A small image classifier, trained from scratch.
Model: 32-pixel images, arch resnet, norm batchnorm, activation relu6, depths [4, 7, 4], widths [64, 128, 256].
Data: trained on telescope images of galaxies (Galaxy Zoo DECaLS), 88335 training examples, 115.9 epochs.
Rows from block 5 of a small image classifier, named by matrix and row number. Rows with one number belong to one channel. Each number is 128 + 24 x the weight over its row's rms, rounded and kept within 0 to 255. All counts start at 0. Numbers have three digits each. After the name is the row's rms in percent of the matrix's.
After each channel's rows are labels from the 100 images, of 14848, where the channel reaches its highest value: "strongest on" is what is common among them. Only what is clearly more common there than usual is listed. The data: telescope images of galaxies (Galaxy Zoo DECaLS). In brackets: how many of the 100.
# convs0: first 3x3 conv (model.blocks.5.convs.0.weight, 128x128x3x3, each kernel summed), inputs 0-127
# convs1: second 3x3 conv (model.blocks.5.convs.1.weight, 128x128x3x3, transposed, each kernel summed), outputs 0-127

convs0.59 095:160146148146116104145111133113151089137149161126157186121112102126144142061155124119097117092108129102140125141092117080124128128176064111155128156151130170105168143139147110162097134159127122134065147162122123171129117150105076103141108107134126121145144114119145122134107121112145140142080114162090134147146095104126111094114099113117147122154132131095158131093128109136134120122120
convs1.59 101:161140137148147140140130109150123146126168146146127103119125157110126131093143141114161130137114165099129121129127144136142173114123157124114147172113118148193132089142159137108145114131134115130110120167139106123128215138149125122140134125104121125140191085153190111136106102156088137100120086127129136112131114116170167143122105151139128163114105168118106134138053133137099144109143
strongest on: roundness: in between (63)

convs0.73 091:108096098142078131116134060131127147127152089138173107140128139076112121095153131132136115129146123118120161107156139136146096114131154163133100121126126117121139152123103168110135109141127072167148142120098108149087117085153153141110119098097141187164112146111101158170111137155105115106115145126101105097138180130136142105146105122108171105133111098137124177142129101151125160135142
convs1.73 098:120139135116117118106129098136096131186112122106139103124188126080092149128120099121096123132143147133147147128136135095129197136144146158101136145157133128086135104152124142119128120159124151134099132144086111129129113163108144138153099127092121108191158114113120111123145119119103129159112130181123134139179129103096150097082147133094119101105101107110140111156191152164159149145128
strongest on: edge-on disk: yes (45); roundness: cigar-shaped (34)

convs0.57 098:111113177126153119125107118114133129120121100104127160133148137079102125133115138114086151117095118125110094163120183095146106112128086131156173177137178154138121077127086137128140107133116099137107135113066109155123163175148138174114106142133161150160121102142121161138168141107134066150074134135145117118109120116121121142127099114123113127119138166143124134161154144120113141140106
convs1.57 101:139120145118132119158156108111126135131112124156094134097106140108070143124111155131114143127136114190118098130170086133152138126146140123104068145141115114126127128101129091130158100111135107160124137123166111176130129116124125160102136151114127133117084098134107081149075189097148152123135123147116120109186123069118128130125137085167099128113125146165119134181095135137156114140127
strongest on: roundness: cigar-shaped (48); edge-on disk: yes (28)

convs0.68 095:144175150121158160116166165095111127135119099122157122162123171112133147148128102130089120131153140128098128132138087101125132104154142172144099131133211122149125170131137084135177116152106160164130130109109145131110134096127083142150135144102124102091107133140179107100130161101127141148129105125159126128151089159116082132118123121111137106120113150144106147090113123089080132127138
convs1.68 095:118133093141132131105082142087139123210120106150144153085145119136105124137130157133114131138115110146127127135131123115112146138147078128165088131083150117122108094123094075113154169107150157156102141149093119104159141105131102095126140128119198124117148119141104183108129091170143138154133084136160090142121113137153102164143117139122104100100150152112134123139133108118137149115118
strongest on: roundness: in between (70)

convs0.69 104:144157079149107097108127139101128176108132131108111083137097140129117092135099143111133106130126151160151164157089132132118139130136135112132132101138140105150138147132116102143148136144108119157140122154143109096150082137164103151131123131204122103147161109149152147141120170115152084146137186101101122144136169130100116110103135098095080090100102138184105108151114117112149134096141
convs1.69 115:120139122133135182103155148109148131118116156112153110098115116135122164090136155123125142129112110169119153133104127168114175146146101124151103182141104145133137113114127122165133104118107127172101127124140104144136115111119108192134100116126099126147141153154101138163110104107152105106130131117169114128122122125108113134110165107125184093179133118146085139145084164107173115114201
strongest on: roundness: in between (74)

convs0.49 092:125132137100101166161133086160094124099144119170137116168136143094186139130135205137163131126106179133118163126167096160139118145156093136128109130143156144091161120151115122117153077126147102113120114169079122157111149105143152136130105118147172124126140152121127121115100167177176140133151124124087123095131106127107134112141137139127151103126137115109111153145128091106139135140119
convs1.49 087:130106134151110127091131094138149148102116120170119143130174171097115151093096104150125086131125175099129139107106085100115119182099162138136127111138145117099117144141122141155137119152135105188126133155122114085120145131070170089114131124172121089129108155138120098146122163112141108154113131151084126112119142143143134160151131097152163076114156117138141110113113156112112107164147
strongest on: roundness: round (41)

convs0.116 107:145124133120098138215142158147085113113136116160122126119128119088124120116109108082117179133113118119153181133105151129167162108117090097097134140149128111111147143134084115141133101121124095130126123124127140124152116152101138122140129084184114151120112130117102131096145117115094124122124101162140178141081139191121112139105088113130157141146141181131119118102147072127128129126129
convs1.116 097:137129144137122154123112162133126135126144132121114106114130060077163093094124096132165103092147146092134146144143112147201131127116143124099096127152124163161161150106125167108097148124109091083142157101118152109169116079139139126145133130119145171116113128147102128135144118128140126114127101140177155114129165158166103137150132110134171121153113142136122127130124161087158128169171
strongest on: shape: featured or disk (80); edge-on disk: yes (71)

convs0.58 102:120193092139161126123179120150114136127148112136105121132154132087138121143113095132095180099106114153145120146162094153138112123131151109119115147161119119153127090145119118145098108110103122168123124138118096160097188134126121136127081094176116175132168086089166121117114096144123106113114133154143134145161095127112103125107092122165120181123125103127152116130138139104109093109145
convs1.58 097:110118125157120122095165103139119099100147114121112110110126112120101129163116114107161114109123156134136103159105133134108103130127126198114118144144108122143106124188134097147132110114161141142120122120163118147142096091103163115134129154107117141119188150140127121137090147155108127124156132115129091165172104079179121111148086105127106167171135075156123132110077173151122121117108
strongest on: roundness: cigar-shaped (42)

convs0.45 104:152116102119167146149140095151150134149155104115139122146153128110180122135053106134129119102148176104153136100112156150140126123146131116135134155105144132144123142136198072136134170068121162114108097107143146125109168114130115101111161158096123100173104110077113143150105110134132103118099107134097161112104131085149123131150118117179137138120123098108133135115138140118125115127158
convs1.45 107:093129108121147135122108121123133124127139116136142098147127121122131099147128132102103145156125160121124172125122108118132134147205131133077138061135146202145139129131124101145137143199149147135111088097135167114140161117142154144147121185119113142116112154169108129144145095145129108127128094146103128106127090077123133125124131186114088126102136092134157120124128135134136113181120
strongest on: shape: featured or disk (75); edge-on disk: no (61)

convs0.47 087:152164144132148135137186114148104085120148109143167105136140160112129120167100144129134096160128153141137158127130161132126105166125122166138141126155133125077062127073103144139114130148121144097119125111135115120135123151146099134147122128098110073130138139140189116137113136115113137119180126086094140148126140111099117127157080098142098123113130125120099169098120107066123164104118
convs1.47 098:132125111141151106098124109134095141169123121127161093135103112102156164138133110127145093126125119151126161161140098103090115112141135106113109154175115184112130140090123097120166128141119179138123110146139138099124133129127125138164077067131169100127128159154163118126132132120112120114156145096135141139094098051112107125122121133150132138151156150110121204154107142134127162128093
strongest on: roundness: in between (76)

convs0.74 106:158142140175154101124115120146124138161107117150139137164123119141124140151117120134136111110127107077139111107101132148119164209093088166131119184124101146122139141108173143121108157141130128141145131137142116143118144135128152090087142131165114158159120084141101130113207114096099111129116113120146099137131133099162127161125124114109125108158128111134143099144118063082163116122120
convs1.74 093:107133119126108160112138096146141114107167160134122092099141131140100128116111098142107144144110135118166103111127114189174126148123109106136128158092071165130146161110167089092093125155151138113165133129110162150106148113167121137096138150099143085133105128126110124155139107162166155101128069154155133148117139139165121115179115143130108139154154165122110134145133100136154153091107
strongest on: edge-on disk: no (99); spiral arms: yes (94)

convs0.93 092:135145116111104153105096091149163129118107126139099092132142123131135126136134169147134142153190101076167182126146108121111137105149132113111127168148175109149149094169108107136170145113170162129159113135126130154127140092155088128096145152147115149134161161133112145103148135180104155105136123115130133114139132151078140140166150160124124105078167122137080136122142141117122132116104
convs1.93 085:137144096155171130105138115090123126103107122113156096159119154100098120061143137107149098171153131111133128112160134143086105136150130130132158092142166193126109107138126182137178106137114118152140103143090172143143154130128146139123106132131102107119108112087110174129155126117098150136115147134135115151123154112107084106139135115098090124158146068126149137104130162141144134160121
strongest on: roundness: round (46)

convs0.53 107:126127133109107128126165088166091164128117089141136138115109132180175123134057126157115064097107134151138178160127128154127101127116083113096134146132099106110117102130138140144130140134139125141171111119158121102142180124084153163136145120128134124096152094102140113160142093127180113129109158144131133113148130107104105179115075127135134137149123133114118114127111131122153149084137
convs1.53 109:091112132139126133136137112175118131111097152139109182116134128120125112181140083096148123102098102124126156129102111138153086187098097124144119112123153138104119106126132111182129119141165161170120088142132151090105160132112075110132078104111132102106146138125093081172111084154123137122125136123143112120138122130143136117134125116102107100174128072139146131139089100121159148121111
strongest on: roundness: cigar-shaped (53)

convs0.12 096:177138150094103133125113051108106112155117122131146149169140139110152138131097092114128111148111149142090104144143083132174135099162098118140166128111112138096106185142110140169083136059152129117120139106093151102122120116079150137130128115124128143121134088114110133112122121131123124108126139169127116160124137143131205120103138140116111154154117114137121167115150123156102146121109
convs1.12 097:085195102144130101109145119109143096110121097099168137133118126128091168123110102067138143138113151128154119134119163151149150115119120132100118098106126113116157110168109144137123124104142139110126134102142115118126157154116113098126172115089121163147159121116089097119088126202132118135143180136108119130149152135100184129099122138094142121121127123131105114087140146166112099077130
strongest on: shape: featured or disk (65); edge-on disk: yes (62)

convs0.44 106:099083179125133078130153112118100127105130102132138158119106133118120153156148114157128115107146100160159140078126097141133104144070120145106089131101124086098122119111125174096156085079140118123130152123104126093136175144104172154125114148134120110146139124122103141107167094139164160119180124128112139107138156116117076129125130090125168107149118133130135102149140119141111144173130
convs1.44 110:127083118143122136114137126123152146128106142126079168117099157093118138121119131119119114099121086136147078151106146123124130128077085136133099159133133111175106082092110157161124129097122137125170122126149118126162093117075121139139103132109127129143167102103092134140122166109163116092161127086126128172176140130146098169151098112098149115114126126123148119100108135116097124100068
strongest on: roundness: cigar-shaped (54)

convs0.24 108:153135148134083141141124120093196145131176097114123129152159130106133102113110158088159126113125111127111147116123156142164117114156137124136138093126152130119135144139128097160123064176099129134117158138115096163138117101119130104152158123081147136140142119126116134136100110192118110134104107130109098144174174097108126087147155141152112092101115196119122144128127156123134122090145
convs1.24 100:128194136093083108157163117122143115137150152135120144124153152152087150130140091122076143153115094142151133149165113112146125110155174096109146093124148170132140105151163096110117126136153115148112138125095114170120120149133128103125078126102105154132121101116164113115130103161146119144120150153129161116120124116125143089127120178147089118101119105172169112138152125126087157075140
strongest on: shape: featured or disk (71); edge-on disk: yes (56)

convs0.31 093:131139073133104133160137109123126092101139157109105144112117125097113095139150149115130152143124131132104111116154127145107105128141124125154116124098152110142125128172109123104116116163102135131114110137152101138126134124070089132095096133139127093070149097099184128137130079119112181096123116124083103163154151123143080129110165145153180114123119098098101181090129135137117105166135
convs1.31 103:086111135122130139150109189135177111164141140086175109109151126186114131127106102109152139108106108101134113140112109143155154125105112111158154149159127120131149146153130127126135105141114116094149088149133125125139144124077117126118087112119139146114095101073160180126160122149173180105131123154168157130110128166164126156103135146110134133126131154108155154099149082122142117101135
strongest on: edge-on disk: no (94); spiral arms: yes (88)

convs0.36 108:153083118129141123102074136112140103099108151144152149161164130094115124163151065147098149167143150148125153117103084091164138146125115116125118126155130109132077151166095081109103133106114139160102132134122177135098124133093128158136117114118135108147141103084123129136129121134109158115144115138102136188107123111122123092101138145117117093135118116087109165116132091107121147082159
convs1.36 100:083138133141134142137141099111109148133097184102162167160138132135091131119126101137106103144141113127130139154093128067144115106145176145117095151159168136122119107136148106109143121108141122113131120121138090157121126176095133134128117103136104146137155146100143155148143104145108124158107122122138127105073135118107157135138140094148099111125100095103127209145163110145108178072149
strongest on: roundness: in between (71)

convs0.70 101:129142127130132088150139153089149110109146120152111130119133139122144101125117175110170141133152140146141131098132096151161133079171099084127128120107116120128164164136143104116146147073146117150078103119131120115109155114136116120126133130199177095209115147155139149150115110112149111117108094096104123144140122135141084102163094108140111095108120142126147104140136107148178136119128
convs1.70 096:149135115115093155096161138141114127113130049163132134100137152123119154118103143109138092093122141111130111134141096132146161096100134128142158119114177129139116112120139152099140140124131098123129135132122126110123174083137134161108082162122116109144125097175157141137122113127170094108098141106080184118160106094162123151133114125138142117158125147138184113088164181128132150132158
strongest on: shape: featured or disk (79); edge-on disk: no (65)

convs0.125 091:163118128117130094129139091134077131092114127153134098102137159086168090125131129119143122123145117116159125121118122077124085133143139132126120142136113077133091110098148169138109104126147097105117113163100090117155157175100127126113153156117058083172160126132114114137130167160154153122149125107120159113107146107136074123126083110143112129120141111142115138099159140143112138083146
convs1.125 098:148067141128179143149131136161111132146093149116138090130128157124133112158121153143111089133141095112154105100110139115140112133109111110135119108191142120141108124101087110210153130144101119146154097086151151146148175089127102133111142120110130167159173091178131125135109134104118113100106122150152151153127124134092120166113088123096157152108130124135113135148148151118118106138121
strongest on: roundness: cigar-shaped (71)

convs0.55 084:151123111135108154147143150138116100107136157101119105099126159116155127134104121130132108129040123116175088112098138146137105116156167098086165111107118120138127147106083147101116113126116133109104124108148111119103105109148115118110066085098158106109126122121139188145093174108175076099142128126135137118123108148101096139154118129103110127166164131137144145099150138105129117118110
convs1.55 092:150070137114145137157136177122121137133106117137124122161106153131133154180120132137127119106116186112128125152085141156170161165132161093125107145112100117101156109136135112126139161097164151147105096126147118187140127090117115109138134141118118119113123166121165135128155156098162092120120139150150107068110151136139142119124130101139140141134105164164059075134130142145131142134098
strongest on: edge-on disk: yes (53)

convs0.41 116:125173144103139132149118088077098166116155111150118132103131158131139081148077131133149133117142138103136134132154131096150146131147132112085089077107140129094126149084101135130138121107121157084127136112124122126121125160138091132108120188126159117099139116146092214147141120137131167098143124145099146139120101140129119116132106116138110123161168138139102183148117124099097104157135
convs1.41 104:076143126119099095141109112127122094064110139101105123098097156124147112219118156143138156147061155158129150131127144133104098142103155110123131108113080135134117108103139119148102109121111155154142104163118130137105117165138155118115098114170139128131111111119131131132153153106113117132185143119146133108149154157151143141097105133124145130090117111164087117156096124135173135125115
strongest on: roundness: round (43)

convs0.3 102:129118141121123114137154137138156153080172109119124144133118167110104136132088127127114114110120150130128148095098137109165123150160124175139118121126121167041179127110136133116109104120101099152125136147138097150147130117140144154107136090087143096095110153140104129148091127126149100128133135142107143107116156105130101113193106118105084093156111168145149151101140080167151103133147
convs1.3 091:170147150121126139157154136144152105116126143120130170122180121145122123159116116167160091127124173109097139071105144137144161124139147086126115094096140143113123149112134158122141152154099132127124146133150133081163135096138125151105127088091094140188140101142157123161116106106175143106129109142130095103102141178124178166141162165118128138122091125129111122131122116151166113105155
strongest on: shape: featured or disk (74); edge-on disk: yes (52)

convs0.6 102:111140169144161073109123137118130163179102170123098139107099117100101123165156133142125099116145119160096108115111139109155120145143093055149118098164123109162141114129105092168085096142136161131165138142125141097127128139078103125122116099119118159127101157126172136175075098151139115117136104149119122127108143126128132133126166152109124148095118132150139136120112107120100107088147
convs1.6 099:147144144156116141145175157116172125095114158120121129149070099133095139115107109115136125082136102120119133162132153142104127089120132176156106084125137109131133087131116133127113132151084099102147128150090136088121144109131173137127105135147098106144143151069156137171094091148101105135137131067129130141161138100152116173120096135146126129116135104110120128108079141164146119127161
strongest on: roundness: cigar-shaped (27)

convs0.34 092:152107115129144125118171131107102152098121095092139068095126161099119166168090148150149124130096170159105131084126119157151127145108153114138174041124149145133135138123123150129099125106141117106135115083107146141107164125115109135110097146135096084119128128148149178128106123129118136106104144118118116159144103108123121102136107113146130132119137108119104102109109092158196111125139
convs1.34 091:138132114153119146141114164115127143144136127163102154127166165094129100156107115128142117107105101131110134125120173141095144112102139085152182151166167136160139098100127145140149163136150122164153153080131124146150121124137123134125140151116144132110132124141092143118070140163153100131094175100097105133167157107149107109150115120161138129148148173100113121127084149186177131131099
strongest on: roundness: in between (60)

convs0.67 097:107117107137083112098195156118114147121105154141141114195123150128130130144134131134132152149117109141169142151165143148100151119167154096167134156133159134167145156126079121095136147132107088158114100126142074143104125112146098184139130111082162135118125149123150150155117127115133103117117103118113100135102107147188113122102126121093110147178138159123143130102100128130137129097137
convs1.67 098:076158156159156142120152174104109120176104130153195125132150143111144157129137125129109116130147145150131148124100127137113105160090145115149140182144119113126121143123113131156100107123123140139079144143144105118129115135146155121153185098111151136194147093101144138108119123107135158082115136156147129145102098159157188093132092158120136108118139102151116137143151162151114135096132
strongest on: roundness: cigar-shaped (37)

convs0.29 106:115119113120125130170119147142125129107096124133129111119110094123166104113151100071118151107113153110112105140135133147113148128059135128087119101164102177116119133138156117131160132118127126115134138106107153157136112124090093103154187133122136088107133128144136176125121124135108103105148120100119123117086116108108113112133106124138140149113163131111166108153199110117124105222108
convs1.29 110:129098169144083105130131138113204128161141144123139086123155116110190111118141105113132132142147140108136107140086098113135134109164126105124146154157115126123119118134159137125119101117120092168169132123133098110149119129161161097147105147145177115070133128094114153130111110150112101146171142084131150126179150154120113136126087111090114137120125152129102100126170125107130119170092
strongest on: roundness: round (60)

convs0.16 090:147159112146140135185136151121117092076090190131134116088110125078116135132106127141124153113134097153119095117109113156124131151113094123077128155165133104152143111131151156130096093143175096122112114135157113148166156132115179124118160138107151117104108134160122144172133116126148096137109157185154102134125136152105135087144129144090136141125121121144152172131142087119113147132158
convs1.16 103:127134088174107142106091122122119161118156184149103068117143111075126139166176109118141163126108134127133101106120126177183143124126139095098155128131086137108136166154133117134121127153112095152125158124142116130107075114123098115080120097130109124129128084124136095144141094121128126108114117132169130137148132146140113150130139112095093119134123130125162096097146134073131115157081
strongest on: shape: featured or disk (97); spiral arms: yes (79)

convs0.8 100:124118099125083112135131154100078125146110110080167128161146118142197151123124109145124128150102094136115104130109092061093179134115132162161124162094103125145086136148109123108112134146118127094106131151078119169128136131099084162148104160144138108129139099130137139118133117103135094121123114119129123178167150105093117136148120104132183150124119137110076125130118135118143126120118
convs1.8 098:126130110118152072125138186149102169118132096102139145097159138135163160141127134124143133118113203154141124121106156138118143143095129149111107185138134080121135124119108145162135084148134134142108125171155143082126129123136177156135131159156121149113103163135174135152116141133094151120132137138155131152156178109139131090141150108074116121144138134113147184118118125146102107146138
strongest on: roundness: round (60)

convs0.101 096:119122110136095129176122132096127109118117121091113103133148114135116117166179141141153147155139145154173065137103133186112115116111117131093143138111136102139119102088095154067136137119155110152124113117151135148113135124107150133139141109133116162168153105107138192158106127138116055121135159132096089139126109120144142146088143117098092138149140135121115113146141152134139127081087
convs1.101 100:140142112129128115163117145095149138151096134126162101125116118125114136088151105104113126119205144128125161139130117112142183112099128128138127123159118122113151102106151124108144141140154147134150119129151121147117149110094125086125118169117133135162132128151084123118117082164118093134092142132113137111093124131158120088129154142089108131127137088129169111152185080087106076068168
strongest on: edge-on disk: no (79); spiral arms: yes (72)

convs0.9 095:093147162153099133086120142124096136130130130108081145089157163140187142148144089129137155128162137115133119120164106167117131159116119181106101144138105176122137127132151112103138133138124134144168111138105143178125127143079125110112134114105111141086123137191144095156158111136090128142157138109123094112131100075110115155136133163135150114143166148159126161145107122115139138085107
convs1.9 090:140147084125157097133156153131147121098147117076130126093131096166137173092095075132130130119124157105133115090101125164098128137099128163084095128133133139121161114142120158152155125128128134090169114127153151153142112130128088134103164096115158107131139139160101134148150168116119176189146139132104110124136126093105128094087124120095139128132113153109159160125130149115116141187132
strongest on: edge-on disk: no (94); spiral arms: yes (86)

convs0.10 091:131127079152070168183116123141108091101124158104151126107160127127137099152163150095169137145115106177109134143112152105115131148142129108153137123108133132183180092125127153158148118131134119133099163163103125092140110124135117104100134182165112160115132087137129095125111115109150136145099154117139099133121121098158106089092127167111113135121126133143161156131138152161166147125124
convs1.10 091:126130097100121163122154083063136128124147121115106149135122121134144127091177097119156179116086142125118110145123116143107112111111136138145102128179112144156160115121138146094144115128132179173122117126146120130077083121113154150164149098140106090093075136120136124138134125100105115122120129111095137138126088108171142124166148118158141133120131137150135103162082160101137107182150
strongest on: shape: featured or disk (77); spiral arms: yes (57)

convs0.19 108:129111095085128133126107138112142122131166111108113144122128147155109142093151107081119126141142162159111144103074135130114157127082145085166143110138113163116112128112113127090116114144148127112162140159175150119122083134147141134122118145192207120162078159135195159134113131084119098128134122146170144138148116114133157140126106116145162106122119112100125114147135124147117139122107
convs1.19 104:128102147108172132090148090079141147140151095136135120126122166142101124145159159116103096123139127150115147116156100135123086094089104134162111176148098109149137106109188140080145137118128137134133129115140089125129138122132079144115148175140096126169122127127097120126126094109138140144156136127148128153107098113149085139116109086152130097111079121208117130134137118144147152149133
strongest on: roundness: round (74)

convs0.81 088:069118084093116107130150163107133150135165143143156095124092151106127144118169119133094153123163105107091082104154166106129140173161163097149107159137117143151166119103132109116130158116116111173160110119161127124160133162165111126124107113117108131110143152113141153118093156101131113159135142159124100141169110122167160116140090090128147139113119133110127138150081097147094119112127
convs1.81 108:132129099149081137125137110140149105127129123123162103140120110119168149105088173160133091097170104129090114144117121103077156124138140164118134151124094093137117121118106153125091143107091098144134109090098151174144127137080146103088135105159140077101115136090137144134120148122123136157152120099148113113136124105150102118120128156142140147119142075161105127164062111130154145106153
strongest on: roundness: cigar-shaped (33)

convs0.7 097:149113136134126127117159146100155142108122138134126156105119152136110110112147147112063111128176085079126113174130147089133141101092129109091182150122164120163140146143140110085160127138113153132074117084131114133105074168139133169169131160146154116121126114129143146117121152103106115167137157148110132114138150145127124138090161127098149129144158086136110145129142094138115151154088
convs1.7 105:101130149109150118104089098157155101152100132117125121139113161107143114125120140130158114158134146124095129130143113129136145115109156136140126177109077084119101122105116126136167135136150124133155142120147182169138122105151105159093117164091147147146117089157161156119104139133109138133134100116147113100067098117171139058157140148153133127106123115153135107164142082106177087111134
strongest on: roundness: cigar-shaped (25)

convs0.52 099:118127095123153131148136153143138177144123190087133088135115083090144135116133146144154147115130140113160158111118145123104145120150162136119120154125116093138099129117132177176123082109148123165103117140116076125151148161087092116113094113072166110164117117112149141138143125131131124142154138136143107071155125156124137139106100135140153137076146163148123117106144137073160134135124
convs1.52 100:125134083154112139164158146137145107147158192171146101178130120103120077110115160139127110134108141130133126054135111114095097116158140104122097146122124135167135126126136161152120106130101089108169141121108108138135193080152127120120140128147135117107152086126124143122122077116118165130090091159120148118124124105143092165133139128138128119098168153119139107148101121109111147106109
strongest on: roundness: cigar-shaped (40)

convs0.35 112:138136171131129133168147061121145124151101100176103137129133136129107097120225115115102128116147137125141133137173105138152129135116126121141099155160144093096178101136095140165175108118138145158125097148139133098121143147150102163163139124137119114119148133118144139135138112141109118115177127140102123117157108108107144148123086128168136134133127077153154151120120124096153179151113
convs1.35 100:128113156115119151138172145143101114090137112107125106121099142133084125093110114149123156112153160109102128092126099147138122161105153114153107118164126116119150096135156138126169128137115114188125122124124089115128115140156150078112107134133117126102108160124144116153072120111135114134136167087148131099137137071198143136134092103168146121137096120087114126109118131093073090116099
strongest on: roundness: round (58)

convs0.50 086:140112167136068113154123123127127114088109132126094130124148131120116149106166148170100114140132106106139116179132161117128184167157116118113161128147086088125127133165080144085135082149148106120097139144110104128121146116107131135129128100117152102112103105152095132118140167104147129166111140101179091104080147173102152103106133116117098098118115138136124163147136129163134103134102
convs1.50 095:144112176111142114148103124154125148127134137119175121166130130111111159126190107143173169149124144104114155163140102105156095133158125123122161125188112150131136136128116118089102138156142131159125099120109141161145116070150098118107180137134122092162104087118151116089177144116160114120103143127116134093133113152109114129104163118153142105119151159150145103170136145110090131105113
strongest on: shape: featured or disk (96); spiral arms: yes (69)

convs0.61 097:164115141116128114122115167095116132098129146111103142132130157150104159119188121121125125144148129125115109158135120131100093142180145131168139107136164123110122141108122096073156117115118148173138105136164150137132124120134074128082083091153141175123115121123130127122101164131102138112095100154152144172123102135173117173165168146095137098149112138108116166105138128146161132089151
convs1.61 091:098158113111152128140135174092123124115117187112127126127085090134143124108158100133143098121189131149141109115136143133115079101116141131145136130181169108156092124130111116115126118137101123187118135167104142108165100135146102153103158094120092107123143133112128134117096114125103133128117112161124105102094141105146110117077095156140123126142134125165099156140180138143093188119114
strongest on: roundness: in between (64)

convs0.21 092:133090136140064102066138110149134176190086140118122115152153146115162176121145115148111124155113125103151121146150166087160125115136130122137142124128137109146123116145102149134118107120116116075125132155131108151101116145096161096115141124127118158170141138084109097120102107090133101128109104145165126115145143125112113132121166147071092156146149107118109148142109097166110163101126
convs1.21 101:171183159109121056151151098126128106133136131132173098137140148131105116197113098123115147128124125070089117104162144102122118113156098110084105133111120122146115114155091133143149133102103137113123142127171136140141137107110118095118169099100137159136140090144097158127148151066153129134094129101127144108126130141150123122167106157102134129096139138155114140162125151138146103099117
strongest on: roundness: in between (69)

convs0.32 101:088111194150123117135114114099090155088138140131145119167143136112145159125142128182133126153133110147107118119110160141136135076130108088129150141128078131103141140111164082115097078153152134120143162141135124108094107122169168145147120118170083095171126125138111122126123160150146155125120112106137138106095139136134145129141094120107132094109081135113107126114108090115078169121149
convs1.32 088:155078108123126108134140119149106166084084113119104143120105171134142147161102112161113108068122113108133137097126175142091107131149107127141123110117115125137133148066110132081063108173108091113180133131122127151116127076161140122122091141129112127142125108124174097089117102119117107163124120097133147139133118148088112139126137123120125129144102093154105153114097146115132133096109
strongest on: edge-on disk: no (80); spiral arms: yes (69)